A small image VAE, trained from scratch.
Model: 3.97M parameters, 64-pixel images, encoder norm batchnorm, encoder activation relu, encoder depths [3, 6, 3], encoder widths [96, 192, 384], decoder activation silu, decoder widths [32, 64, 128, 128].
Training: soap at rate 0.0031, 3500 steps, batches of 64.
Rows from block 9 of the encoder, named by matrix and row number. Rows with one number belong to one channel. Each number is 500 + 40 x the weight over its row's rms, rounded and kept within 0 to 999. All counts start at 0. Numbers have three digits each. After the name is the row's rms in percent of the matrix's.
# r30: branch 2 reduce pointwise conv (encoder.blocks.9.r3.0.weight, 96x192x1x1), inputs 0-63
# b30: branch 2 3x3 conv (encoder.blocks.9.b3.0.weight, 144x96x3x3, transposed), outputs 0-7, a 3x3 kernel for each
r30.1 125:527482502500501507541503484476464463544532472493505496535446509552501535500560467495477487466531446491467511452489492524531508513493507524464542520528473502482560478527470462448421492517562546
b30.1 133:502511470531493462488562520534498492518542480471496482539531538448465452482537527521526485469474520460480484444297545438368537510315523490496514492488452505511535528489467516494481543503492473469522462517469468513443
r30.2 102:532457512448455516508474517533523461500514510446506567439503468506492509519506489594486493472486552526517503478555466437511503463511475499509511570491543451499530530461561426555457429496481456
b30.2 093:517519452492527537534527520562513505519495520501554497494484539473437497461458500506471484495487511475479505492537509454446504488408466544504522468505472447558482462443490522468473520498461516447535472593472439573454
r30.3 105:452491461482493583491481494585513482509444544457495562513483479538624411594525530550517485488440527492531545478573461559471578459495511420449482484537419509491443477495446491479532570480472455
b30.3 106:457500466593443461495485508501505475474501459514440534567461528506472471510448533496472471455465516478588484419590538433550475450593404484481512491515431549484535477534456505455494480499521497509492503455550446566470
r30.4 095:435505557443428529472515526555506460495509538515547541528517514484518512448472524513540492519564552558475502530472548508562582482501486560532483549531507468546576546481495470531536426583518502
b30.4 104:490571542509520487416509495488489531457533510472519538510547488457479462506467536496458483484456515538461536523452461550511517550441472468476497535550485509483505472518461470505518489544463511597478521467509531509480
r30.5 090:428510492522481620548499499506447504454404504483471505484472515466589471535494558424503479502545456506457509517496483473499559483489526518460541451522407575518482548603531502455468463565551484
b30.5 093:460539478534482427437531533462496522550531555451478483476526530524474473445480539426480510526645459437414580506441495450465475426667457540541436508452591532450484523505471507521454507489495528460541534396445540523591
r30.6 116:421477517457481546523510477481531499471523477476498529544527555436493464512477467535478544510514481495461512542515483463477442434505478511400474528490449404461529455479473469480555500533483481
b30.6 115:493486464477561507504504465560506441465485503483483510483452514509587478511555499446546513603516490454486482500397541420585409486612507516500504539499494564504445506519414515484539459521503432556527592511422402426540
r30.7 108:489532458464478429520550513426493464426459442547501485554470506455513527491471533524523561509427464527529469460511484502511496490523492452513517532543447538525478510529458445457553572481570512
b30.7 105:489384557470597536448494438487527425404542495493477502484512526550451490506478513566424572506467536513510506498513480399651539433518479519515483529534459513485483489498540470525497467529521463472461526592542465527485
r30.8 087:497473509490488519454471579469415463494464437507524604548498488455522548496523515502500461538508422460499479478585458474428466571461461433519416546499450567476523506521603439519519497532553527
b30.8 090:442471496548630412490502491471482561468510545488476508478504555579515476454496483470454495464526476474518503552475476452479496447437521533547486480476552473501551529464559437512479508507523521483535512561503480468507
r30.9 085:481493470531523487489567497518478481472522417447453566436479483490572541524500539606548532520531537373490532494527541456526520465472462466527439550554467485508467450492551500580566516482475412
b30.9 096:525541566508458482432558542520514480475529494512534531477463491475494500457459486473454494496444483444469502570599464417468413507453579522513521450493422468534455525526433517468499513445487459507523446531528563499456
r30.10 106:511531543492513583544468495538551529520466503463509546546548483517593503535500534468435482456521462486511471513465544503519478499524487499518556539541408431442515509578553464515508449479475522
b30.10 099:509510497508525527398524520508491488484531524483519524562412520482489492528513523523519505510454505470497470435545525544518436455598490443519426504530548554498482475528495504455429543538525558536523492405507563463493
r30.11 092:466481537505527450445487473475476545539532515465514555489470456471575534509549464447532515496486506428453475559487472471495454549522436390554447539556489477475531514534489454480521510570506462
b30.11 087:501468512553489519533505467508513472594543427491491526519468507495484505452557473502409489508448617497513490453378510522443506417472487577546531437506512475556484484523495480449487524549462504468481458506484537536450
r30.12 079:535467510501503622452471516449483451448500495447479557534544553496547467532560477532531462457523546461588483524465522488485445472489492504530588439513487548519517522478507558514576493525539507
b30.12 085:492449523479402510475532544480528484524392494541532486508534530444571462507463489432511479506523527461523547513555556464471567472648492497489509467537459499427548504516457469519575516506497530496518453418491498479487
r30.13 102:474499465528449469527527553545554488503495533527543519568459492496549528527521490452484496513529510530446558505507504477522590484513499455493474599478558527480525494499476523487456506554437508
b30.13 106:459499449479605539525478510498516483489453549470558515548486493465514537496483452505508497496453500454523478609441538407521467498503457455517525495527528461529509522481487456479477478508502481485456520455623433563488
r30.14 104:415540505452535477467458523550461514496546511506482519537535510474482568610452458504536469552535583503493496511499537497524620503485512629559431547536531482484496491476509493537465484428504509
b30.14 097:499498585607407551570471457484564501507559430479461539556448472487511467486514510493419508501467506451521519558448492481404482580355436525475487502448477491508478490438529498474482471457536449465480520466504495473532
r30.15 091:540495499484466640509484486558458488537509525480460570547570511462469494416573461508483507500527487541605430502461519505493477527502491501531488502580482512487505516501562474491570549483479551
b30.15 087:411554358551558420403555526481518474519556468508517524493485519499502443503496544530513465572435506535515522507587514433497443545491526510515466411495485535462470493533517494455486519575511445532489507475512550465477
r30.16 135:501473494453541460471495525477480518483511521474534515509489434450471513507474440513497481495473472476425482520516523495470514534486508455564516508465504515553548470465521533432519511518491581
b30.16 116:463453493506571376531475511480496549496498514489488459504542486502478576504472467488516479467531495546478482492566483465535518490565532446486497497501493473459547524505519507534430507437510459503521495503542499493524
r30.17 090:555532524457541538492558553505480478493458458437479505544504497466492432510483532539523512581471465531459515478494475472464527475498531485434469473479462495519474518477462465508544563577469517
b30.17 086:508409513530538529431477499482506491486493514440507509541492481503499540477448527449506431507493555529499472443472391485529533377781444519532486539424482521524496521544470477615450504530495534432466478555497540499488
r30.18 091:529559514510478577455570425480445534551496511457470480475500432499524506500525513521546539527450498436512423497559527464472496468513447466485500550548506510456475522515501495424542543438500455
b30.18 085:501477418550563502476530491472559463489509528514528464481472548567481512511417503467424483495490509506498480464603501557572509423684442557546483469512477479463476525556520524444440483538541547450497416508511595447464
r30.19 086:467497511520493443445531503493606494545440497524458512423495519540488570511516557492489492551468554480533471493554555561458497533500458513505517423521498542424476545486494538538551505498455443
b30.19 088:579478504477504565468572525440545495513602427518509494524424503537553475423471498550446483480327534513517500493535615507477505489403509471536439424516531481475474494521547440451493543535535511478506480479513498622453
r30.20 087:478488513449494532433489559575553554518504465464499551593565461469520457475461472499477490554498519485485532486485487496509456499535535407472547555438517523454456608541473466461439542442541533
b30.20 095:508510479535531528462485461492456593431581493445444484473420537525533502516441475481500524452491496473572501565551513476390485485665521487505484538461495505446530518469515485459487520563520469476490540518557563464586
r30.21 076:503467578473540512480591572490501485536512433513456556473460473460539534506537516641532514576507432455523558493515454494467480529476558486505467487519523537455522488452460477443514539488490452
b30.21 087:457516507562450579462600454548463476456550514508545513517469496438512483484496508490474469537452548475537485529410563477516433504441529558530483457464453472471556497520492513506537476490485459430486511535519539516543
r30.22 089:562488493482517539519475487496487494509515445440510434461526466453537476493492424489476485497435433437465456462458496427475502482430500540502620456477460590482507511539484494487512498464531513
b30.22 100:454486485530474501536425537530458539532501474435507467430470505510547496516432502492530494533587486463503543502472551524397517488549567519484492499446440502487510514567469538490484447493499511421538526513447516469515
r30.23 120:493459491521527480472492517526447469468515538559446588590486489464477565487524474477511560500513510425478471509460467526445520554486485497455484560562485549504529495494440511465551480565534464
b30.23 102:431388480506472491469462478596499551519440539486526449446557462560492478449452475548517492521541566478430547491497475410552476502443511516507503421452522465501475445528548535496500490512450467518535485530456494502501
r30.24 091:531505494502530401506457460469461533487568489535586558510493422502447521495481524477486443533482430523476474437517469493564454570445478468514475538471560501563424481478468519443558531461544461
b30.24 104:476477561524508404530498443513485513527470537494492485544539478519488491467537489562505539570438506489450507473407527521475613569342583483489486468519491478561524521549494480486521550387492441585485505603617494466431
r30.25 084:512515527495487451487508403502482532499541565529473497412504452460485583556523497459450499528539450521498471457463486425498538521499468577564515503485495517469521508531525528435451489461579523
b30.25 090:491478524546472463561501469540573513483482448509479500479483482555498488449518520482502522498464511486475472512516611494465508536454515537503545475413494476543458476514506485534542497491488444476469556540497483432497
r30.26 073:477468466465521481491514540471436549482467520431525543506489534371451506583522459501505470492531484461484514476526437493481458514475440476489485454523472515486492495523492472494622372491479525
b30.26 076:509400571521669414466531529515499509455501527493485498509506503444582499560452529469543463526516444453510528491459482446467538518579519485529505484528427614442517516498468574549508411599491507541441490495433521566433
r30.27 106:603451494535529529469536470410518524470529497502529528450525442456444501481465498562468537572491484489496462471525492523520473484516484456488502462497481488447470508511459500473568523494466442
b30.27 117:598443502459609421476438479451577487524473496567497468552451510517481461484454507530500480565342532505505545473388469555503620515445578453564517492449530387499468522501494510499475525461475420476479576612484476511458
r30.28 103:495478478542519467482463537526538533482497470526544493528486487491538506504443506507564493459547512509482543521510429487523545526523498426491456481488483579554513531464457498490584452536518492
b30.28 098:508409528483453404471555548509463498503485440512538504520553498547374481515508454515557469484518559506520536397516492525459545517428472443471488488544478519438428497556514546482513528481465521509451468558490548469529
r30.29 117:497505516467510578512581554392517490518513457479506532477479548466485485471549517520481469514497509476527401470514475448472450504543463459504498552473481500547450432485597524487478549480517530
b30.29 112:474605479471457643446435543529494447495506494493504540527424530469570506495470500470510450537503481479494538489594468529528499480438477507494510518498518428524519486491528496500448460475491491501602455465573528541530
r30.30 102:490520489454515515472437496556454485472592502540459577530529517477449553534516495473548520530509575457586537505493504480509545517469531505482456501499523521487490462468541545534463470509547567
b30.30 099:489547530497476442500438504470460505455516569466472499515554488449469542514496476489442522505504503522463503517572438492599545525359540542494491526460531443486528531481489527428558442510485505468516537417558466517526
r30.31 095:537496530487465464514501518505435474458541443482483592481561447506550442467495449539490531481565490454500484505511481468525477488518468461483514524532477524522564525488561523547554550540435445
b30.31 099:451625534547516525450521495502455511507522565526498481424550511492508534463457514520447470559473483457519534639488538514470470564406544528489475492504536514459451542428526504506477567392460558546534463492481491453468
r30.32 080:524503488494557426504444501491501466492494526481491543602473482500483501520474476488484440538539460459463504432515487537494443557479444535516431445476506544514566529520484514495494576470433482
b30.32 089:484444541500600451542521464496523481472505476456527432472497460493487525490519516456526488554396497471529511474529533489487378494516528481523467478418570504485524532520522456499469487482493435478498516522487464539472
r30.33 143:566515484551476530533512517520545543502472497499508475496576524517477487491519517524469576435539544534527467517489495495511500511509536471537468499472556509467447495515483536520478462533479527
b30.33 140:452501512445479568501528549518498489462429499575492521446469517486474523452387494458457484504496479468439499483455478562412541459505502487525517490490480490414566501519451495452513457501440520561559566424487515524509
r30.34 098:511522469464485474554450468471508478499476465538526454515468509454482449483474602567561526476551484501552495525503485528553534481558494548478578477505504461552518506561479467495545486485531454
b30.34 089:519422584484476491500490473494481447472523571471526498507495563548468484515540459532514500516511456528464468449476463510418527431431513540450463522471494484567480492545491571567564494480515506500501505480502532529522
r30.35 098:427499496530529541563523454493468512470566571562453633536538515575417533522548512540517510456574540587516503520496491481497386513483504558463456435559502496540536511502513602505546433524495448
b30.35 113:479427503500560486482523425498515495523421501531534538506596507477415504506565493537499496507459548454496514487524511536549413484499528510497478514491548473438515514502497416536521539525481523549505439571400536468503
r30.36 107:415502497497483456498523532605505504495496537483493488508483494548571487580425467491542503480461552517477561493501557507497677477520525585495500431469594455512506528515459492524593526449530522
b30.36 116:540478592485417438516609495506496484512483492478470485528446478481471519539451498512561518452449488541506499562477476498432528510440472485459476559472505489553504504518446491483522492494490498533457588398581415527510
r30.37 106:529462539468462491504493453503475497492549485533501497479442490477488531500557502576441515548456535469536491469509468543531561469496482473541497578508496513522473440554447453484502521473491546
b30.37 116:507482606561510455559463433496520513529499435511512455531524517484461471474507473481574488494429479424527495471582518486603437546480463504515476460516450430508483469476551468468531483478486473530539493572516486379437
r30.38 101:483441462545466444466498498482532469488572500590494497486469507524526505520537425500528501484525549578527500469473518553467575497501534554501514510468456510404522489502495495512476463564483496
b30.38 106:521509487427527507506492431412548533523551459497464545460524483527411475555489458533453521458530504514585478529523480520506405435581583451584498517486451442498505475452509482477512502498491517523471506553479466539504
r30.39 087:524532509462515464446603493495529479480467496532514573463481443575487524519488476492468519446474541426535468506505467499389453523504489507596475548473545392490485451513515471476533514499517514
b30.39 088:521524437502500551504520483490509483519440480531512534519533466543544488477545546541514521525527513481496450608485542495565534581415437569430491486552473536565491470554515499527469531501480513520489460488501534566534
r30.40 083:509453449477508427499556568497562534464475488418526507495444541482552525534482509507446463483581469477458498524422517444514593550514519485556505529495479449470469454527511514503507500537504494
b30.40 093:521490581519478441526523555426421514461546541504469507525440489547521480460513495453488521479468514502490551506572425624385495451557460539574453488484486526513532475552527530500465503533528452510481503426517470435532
r30.41 137:422578526527491458516481439447482508523579506507521547497591440467524666484513435498447465462617524516499463451473542510580583490494517723560519479554544454515476537507500459530546485484478540
b30.41 127:558532527529421456474508511505506495508513530455527461489602466513520470460518478522455486502498479511505520620436532523433489586272551497542516500510464500510478517483470503495543556496502559512491425346513602460590
r30.42 100:470514520456552423470528471536482462489549498503505507541525435477546510518480509526579530505489484519568511509471485555501481510518511558517511432527524467447384476453501480544561537546479574
b30.42 087:457527504548456544528538476499483480467534539479505506506490502423504488511450445481431560484398475565467526580396447548451553544540533507565463542470476485479462495442493513428521467505542433517495561514553498477575
r30.43 082:429522525485434472510523474467478509542562484574476568509537477474498530461538515512494442508526502479545534483454578420512561460433478543420526510539523480472552468592471524468482540439557506
b30.43 086:509507533483508457531593505495529446497550542484481497485523542524441493478567484512499514454562492512493509429462495390525474504393554556467480491484574513516492444475509498474508489544519469530479455488513433587534
r30.44 101:538452513482487494470476458419483541506548466479501598505470455507447497496525516515504545487537504481502458512521452541503431509499468517476528563459504489500453448539440469471479498582534515
b30.44 098:489594439558452541497489446468520479492496449502540436507529454459512568515450514579522535459432488527448440403462517457578454527499557520487494489565482468442481454500486497495481469438544474588498563556527420441413
r30.45 084:499457504528484512513493487500539450477447486467488459452461468531545530500498449538558529522460520472469487478606484451526490469515477492515498437466478507503521521498498495488581473410407523
b30.45 086:496487509544516495489510544521479546476572441504514536475443534502472527500467456555418462482436521481489458562551490534556587460574464527537479489452504477521480526471555578450478486502466553502459489628488468509491
r30.46 124:540446482510486554476517460508481489502518540493507506527473511494509503513499521493504495497464464517530492505512507525463466503493519460496555485530471484576503478561585492459500493463512577
b30.46 119:515516454517513474475524516466513574560507488473472493491507524477518486478585564526433549502561488443524484495516480507562521438491479506499531451473515487506545486525497537475511494481453546533518489341553531496588
r30.47 093:512490532532467416469541462485448515500546463442482419422446499514519545479555498530533551524485544392533492526497492496467543464486492514553433449421538568520435495499566442514549493500430475
b30.47 096:487467515488515469482529506543452503530536467527476528540476469459487479478453473454534534516503513449482502494416476494396507503384539469534474461483490480538486577489488550480496483502430512432496492564467573460456
r30.48 125:509497503519494493542511468534539493513507526484454467496553503487506523498532461484480482463542530493513464541480481512522503494497474572503490537522433518472433499501395485578504463513460542
b30.48 100:533462457556553514477463497531469511455491473484474420471534465553477496533459540557504535532525523470508553538517484578528531522543485486438501481487508482517453509550499533501476496519476443438576459544456518436488
r30.49 103:435553500530461557526506518509596565538480514490528523512512513501587478479540552476534466496539465492489546513498538500540489445534548575477560528502486452473473534557536484452470520527508457
b30.49 103:520482556526522445489534483449442537430494573508511442530455503564501507531519502545459570464495445467521522477560532539575506440563527439489515553511564504503486490540479506470496524555495524565475454474618536445471
r30.50 120:436475518518511516502477546607493506510555479500545476496421544530606463592433542454503481498532518448496550492517490502483613482517504459535483553522531500485514543470444511533468568472502441
b30.50 121:552418496449418435553568469487513521509509457477484509480443502441465505500470521499486527469471494538468538483557405439523467475526454527477516463465490486497478494489482460512462500442525523472496530304531501450534
r30.51 101:506513541516468456499511469529481517497522534519510515507395472508550586541501524456514473457528477467452492440485455474488585499505482563536492562444515480542444491506435461501522567495522546
b30.51 094:551433576552409418548538491504560451495440490493507479499542516527495561464486476467539502539485444492498506399573526496560574494488452491545427513443486478557527480541470445511531475525467443519486489526628483477451
r30.52 091:494532520499500509468477464554492483506447479529507579558489502530529501490509505447517478492433411452484485459501500456488442473514446419507500472444530480568463537503465555568466525558555454
b30.52 105:486482549596471429461528471542548530476462509470488464569513473465539468475486536532529446490505467543483530468506508520546485473592357520529467446567441515511521506505484526449524472491489553449518489432551543478502
r30.53 099:473490470517507529511532560550491441461500465475472487499478563494540505557438522486489487455476531486481470490496487457420618483475444513531522594463458479508445433551505465486420547489525554
b30.53 093:544483476508509465550440553498495516465464487526486462463527520475491441490436540498589514497477446482497509508545526489442447487607548468558507509466497533452524485483474468570525496458509466413559439492524450472511
r30.54 092:493534533468490491504475568486530544479492423455538501543515455529547512447584534496525479496478526454482463513464467545533433522487534351571415473505454521486541498470481477486551546584518490
b30.54 099:509432478472491413488556569485495531507487511502467528559503498487482509454462501497539450497426583523524521544301558501622416506583409481467529498537461527486503511521530500507445490494508472495540548466371534460500
r30.55 103:489507540470427465443575553443470444462513533514537511438497468471447512474461486502510485500490501509451503493503472516497514477502533510530512593445523492491491498505581432471518513483484602
b30.55 105:470467470540523517507445514420519524533520413549480545552481506489504472504525458501560517534427532481533552459354481485325625434469527489492489471503492501527505557503493427456541534509561515472482451646485441535544
r30.56 078:561477532466502535540543528484567535490527527568520568504458501481442450462447518571490533504507484475518511530433546482526456484517485440553510505455406465438505495538496460463503484527489525
b30.56 093:531474510457640402507510461460546506513430531516481471514479486526476526524581443577446508504427474514540506499427564536472520604434591501548565503577513508420463513494494492408526465535487473599543535608433491433448
r30.57 126:550489527523510556496498500541506540503505448535454550482475486479493465500460522569506528494550494519502458512472516461495523504543535516520518592465555472534491490522532434478509599561496527
b30.57 118:514463487470462497471492505486464496484480490524555496473502529548444506458567444514480547481476516481508501541544483435512484472460487507501510465510502479499454499472548543531482493503486580484498506518561500444501
r30.58 099:509480500571565540510495549483504501508500493467512575538489477514495509489513534530509512505446484497495475487471538511485418519485517466531505515498491464515546537514474503556535495408507494
b30.58 095:504432468453622536529519532459511557518530497541512452493498528459517535540512527551506503439530506530512476513543489505443631472456412475519529516506499552535492491473518517538552526548471521398539546503515538488495
r30.59 104:490536499523494457475418474490454522474520558574514510510519479494457617506479449462413511465538504527496466476486478505522576464489509652505540512456525458504535485485472449559518503434552518
b30.59 111:528460520469417454511511545515516504539448438497531441448543475534426478561529490503504540502551478474441471530430502477533471544335527458450531481503432463533510462546486481493563485485454511503495499464512489526531
r30.60 099:452465500541428466500500481507516518499509491531509523524515459520602524554562499504544487475510515546473513487529523537464639452546519512509457523490540510509534542505525485520404506558523479
b30.60 096:456507530524463481499528442503473501493487521517510465509537495498456478479509482446438533452473441509463545470532437572584494508416475496473501527488479453545511500505472438486500487499476499559518505469529475583465
r30.61 088:540473478458493550517505458465454423472505544515507544450425488462568585521518503536428515469548435488484462484422453461508561486487515658491555570518435427604512494482466463478539482441488520
b30.61 085:513548491552421480523560509464525521532476479482495508525578479506423495529482550454491469515526518515484483564442508553421509493413538509564505468416514450526528540506467465553494467457500517472494426410461597518512
r30.62 118:538506531492487582509504497478495512501502491490474429493492571474504494479531487554530567514521455465521429493464501428506473516508503539497556529483483536498495491502529468495608516511500530
b30.62 105:542449446448561478527433524491467451531577497497530480512600445586466522493479541456618466531510564495498561438391476500415569559560559519516456452549516486484498500521520558413463490555487465512468481625492498512380
r30.63 086:565481489482443554514533505469534426499479494565417516469490556451514516514553507573467481504424496504518439549485459489455549467514477526494477508477474473434518469518595461546509466506472501
b30.63 089:474478489469573491486528531475530504454508554521403460451450499534592471532465425492492479558478551421570460506505550480452438457629496533508503498427464519501516508462479579531512488512504519445429477530508500562476
r30.64 110:463515523429488486495544538533529507534563442506467622589494474547502455520532495533540458534498486531525432507436499532487404510523466505497553450493508488420528506503548550567544485580451482
b30.64 102:422520538479528464461517493524536518524395546435513581537581486455469490531521490552526494513449535538441498492555532458588491536540448505499523498536473478484479441515467519438502544538515478580438547526519499503478
r30.65 089:517475535486414526464539532531463488478554495465516499486450476565603408498500485512468434496501474469427490435500467500448560490483511517540529522565489458515543496456504460491518490506476507
b30.65 087:515496502461466481485508487466529476490493459441515494486491499531504505516453558459551501475481484549447480572445505529432479476506515468556453485461527471521500506427465457579429461424566458457459502468539440411471
r30.66 081:488489459553510540542503547466517508487494538497470577629464586476478448540442477501465547490519439456509521469473497458526495547499570458496486462515499485530475477502474607469449521462478504
b30.66 100:504577538490574533566551449512504452460448496460493533565438499407554481507451506491507457481459478488445529509573586478544494455583443481547486510530561512529538459455533510488460493487523506511488414497555541538480
r30.67 092:476517486450492521457471491450504487471561498560490593531513477507453454505490423490491514458530491544483443469498493563495443501479459526528526440611438406488485504509454473545519484468445486
b30.67 089:507494486476512547501507479440550484461536481539533474531472449453491473543463462531489526519447513551506462509505584479472402548509496441482485499528472484495484494522524479485535514503512479571489567533451431581531
r30.68 099:483536536448517555487520516573437493466525461493427603538519516496514514562486506539458490543481546491529548515476503518505525482486475543501416556513511552525469489462482447515416514492483492
b30.68 089:459548495545476537486514570476519489492566461509485524487489484473485519489493478479408500476423490515525467483626449462420485534506441477489520503414483496433511479481518461441478490484528480559517502428471539541500
r30.69 104:524492476484493413514492572479557473460492496496480484560520498462511424477494518518486505495466498495438514501512419545509534518556524498478462472532510505487514453521494446472399446491461496
b30.69 117:496454493526502527459513541503490509539467484504542489495402500513565487575516505499417533518514486468495455438533521490420494524463468488463543496459530509571473491548524557476481549463449445546538571431475549536529
r30.70 104:524463495500492446509504524524502484472525462584480529535506477512462520460476476466475476524510479538546428501483457511448511553482481502552470490517557526479533489419493512540439497363519493
b30.70 096:514463478443559416516503475482535544509521516530485479526414566473424534519575504552527550526367512512545499543403516540448578535356521472411541496411469492531523499524481530446525508438548528492462485513514454529570
r30.71 080:531464517533456564486433519487500476493494551468512518580492489496490500472503501509472547487483391507512494485454479481521513516530463495543512479543486457515554508461480430502566410496515450
b30.71 086:577523431486625491446552467483554483472500517480508496498487505492483507532527521461460456488436497497477483491435520535490550595527545500530485551456527503580492463503490543512518446538503512431501534455508495545464
r30.72 091:420548550514486495534550530526573491517501557447510479412471490513592582610485463524499478485566510481531544497510529487524646515501474602552561528481463474440470495534496451515530456445469529
b30.72 090:570468583513411458526523463506518467515521481511487511514426507481487507509474499424503546517466448490493554518467530547432482532511477522499500520514459506483448539533445548495510468499500592528487488425535570505432
r30.73 128:462506500509492578518478493532536510526512544504492544525531479488499496495559454479517533481484507489504488559501491529527403500488484497498489442527487460467512508470546481525514496625412536
b30.73 109:521565543482526449487480439523447492452549490544476518539500490497573480467507513483486512483487509504580444553526512458349492486459547539520514549578536447394447528466467534478496527463504525557563586486494498414446
r30.74 102:549469524439482459452536465397513528490529586593440548487503464472476503432444492553541468544498464552522488505463492450467436507463489560532523487474528567491554524509605543530451418471472525
b30.74 108:524464460406468500566484478503494502523397567479519505538424542457502490528461511554514498475424527543490549526366535526554498534435493432525509504487429483465518507499549496464448516460500476481526588495598412510478
r30.75 123:549469500459470516501513534455464494482497496473499456529501479476527495487510533471499466516504448499492532487506469519482528528523518547537507483527493526565494471467546581509472474485550520
b30.75 115:541475487516520520484495556463531474528516550452473536529525487488516487546473457476493470470481462463489515508512489606565491483506460453462472471507558502481551529502484524542443490518496472470580533427526509550512
r30.76 072:477490468493470465515518451443472503550515425460479571426509537522485575519509502504571451549507526560501483462554531513416515512488505415434517457555464549463543489383467518424398507465519429
b30.76 084:499496415563604525478512557447542479502547538471557457482440529453517465475475473476483475511443491491502516517657536432553572410582499514490495487478432519523425518448511456463513554481569485487453518610592447472450
r30.77 084:511470439495542458498527542473476471504545480612509630531521459532408476501461519576497440505511488472483448492449532528471446506514523505483554433494531486527569454475502540503432519468527470
b30.77 083:514528382468518577502557403582514484468476553507555465520491520446460484499553568507519479523456477526508503483446531463556383489472463587458492498549525457527502489458500510541507536525520448572430534463470519532495
r30.78 088:493499475507481489501507619480442468486448466471500588520506509490489497496522464535510469493530458486445552523467522509473516480480528399512491453493500460473561556504497513447453398489562507
b30.78 101:506545460563531360458517569519523583447491531488459525498429514528548472457511497462501517476560511499465532515555489458511472420656458588530481458496480500491471484473509530497446541486507455514461481472499496518456
r30.79 089:555539460456504418474500553447486557544579454468443560464531465498531581553535509488426465457451571439503495489497439539488525540447470450573458527550518506486537519472539515621497478488466517
b30.79 092:487515446453543523446458449498470539473524501542471440447464529535519487516440468415480527544471575512523536472471464542512439550487542528523522484510454528470473498468518473577476506519473439522510489481401577514471
r30.80 073:515575447431535471546507483539495555483505516464526430470565520515572463476510554473493506514465444477535536555518488463495553485454507534531555523494527518445491502442490484465546527493505511
b30.80 081:488479503540443457565461554557483508527417506461542515486474531527496529482452535448472458506566433475509514556445605505450546522458552505485539515495452526539492524521472517492502503542516499418549506493457517516536
r30.81 101:464492530448474555513474498552510491498516505455540536536467576486651501540534505480513464505468526469534581450512482480519544444447509461508505512498486508468496478482560595529594495512497525
b30.81 106:458483550491489426478500507465434463529498552480473519515518561538492493495448502465521492493462524523518518528481613414591492440542439501460486460559524513478473453480485486516467493485557515511499441421588508501426
r30.82 123:432517532562456467480495516486509512519527529500491452552496482489467480550470469489484540457480593501477488519535501485515543489510490504507494556547500461467553526573447487507572477505492487
b30.82 103:539475482409524518540499488458543513547523406544467482540552516528451457527529500545453556533411554503501492418482512478513544460506514470564492442542442511505524538514478472489533513525469518596498506531503564473455
r30.83 091:498565556510514451516479457481504540452518495516532502532595484506492484522529471501524493540465462520472489496497483451550436497510474511504462503477558518507517510432497506548517484518462540
b30.83 094:490473455488436571534478552505505488530467444475528527439501503524506519509493493471534512530454500507465519522409545547582549543429469541474493510528565507500436525476519518509505470558516464537434574496508493523500
r30.84 107:453566532484488512456483521620513557464508451476533428492471551474578493531440494491501463528581466523542521457465519460523545513516430513521491565497533449480485507530445515488574543413450507
b30.84 100:501427547531459373470505594516482498526482451498513460467473557498573536489473534514516497471510479479527515486588487527249508467583511492461530517463424540525486525524453518517469484465501502499433536473495488426567
r30.85 114:508483504524554492507464502562456524515520512544508547526507497506399510512531443533504557498555514530476481519489510491538487526493533516563485483490536505543456484460437467523501529445532486
b30.85 120:496519479488505509523511484435597511541421466530487436501501471545461545481469501502449499513539455473453491544544497501582469573491550513450504527483564481412455524529480439503494544488484484580511502479534446499474
r30.86 106:511516488488467576508540451551427507449526511494518476469503529496496445481519497586553544546477500409547533496503477447516493460503511512430588530494439498537397522509471426460568557528457586
b30.86 090:514480566514506487539508476480495510499554524497467518491451452508518490505496534458570493482473477460570466521494484478491554492734468508549485448496489444521472527448501565449491444551504549383505495574546472445545
r30.87 119:548458527496451522486494545481522491497493486558539533476445548478506476464543461522555510492432540456480422509545449518454475513517488538524476467509492510508545508503501477514603528487511554
b30.87 101:521515480375634437524426509458487496522490496524469485559450487471567499502551434549521492516499545495486546505535413442535522516461551506431505478546431516500517496499495561484526472495484442561456484698504450429499
r30.88 099:515526530517503579543475529606532538518436465469481504553506506493622480561428499497559454520482562512519500433526511516508614481555449476494523553523517555414445498587497543471479546391499543
b30.88 108:439488500511537482495577521474523478530514462499518493506424569488503453529468491486506501475440471515519483471587535399330454485481526464474467500437464536470528486509488509415508491541459489490453496517534543445488
r30.89 074:474512472518502412503538553440488514555489470479454505477497542511447509565494524507496491570500485421505538516490542541526524504512550438453497429478505510512520574520521508542493480532491485
b30.89 084:514467508450539420547442578500468493446541536487491493541565506521552551544497427481504527445490467542533533552622442493500582437475436530478529520527485498490540502541505552552467496547531553484525446454416574476533
r30.90 077:519509513477550503512528472479486506483491508502539418572508536445539421554481480501500469490469494488528496533552459464532490442503474518490532459504377579529465510525466499536589549511426515
b30.90 082:511493485527528544526426581502514402476429538454474537432562505480584472523484522504529365579520536470449563498533511518505502584587524501506487624413541541521491499508538522497550454493503532518520453520496560483544
r30.91 084:458534495394557598506512556553552528472504449492479495545479577486537565500475470466526512577519458528496554505510513421501527496479515418505494486417485498499499520483520529424441513426492537
b30.91 093:448513505589586478512504541560507501455519488485435571545407499495430484544487475483500473435454480485545539498527518497480492451560562522526490501451520523500531523521507519456425515494543519426441533549523533484503
r30.92 112:491528462561473576508557555513515472506426458421555496491539542503486495532545470493496590513481486498494496512500512448502484518537484500521529522506558505512402519565525489577576441475478490
b30.92 092:537546516461524480509537473474546489510443456593454521494451500496525540494470471471501524490451511483505499513502509472626505592615503573521462526530549493472498513517487457507480489458477468515520486518529551485447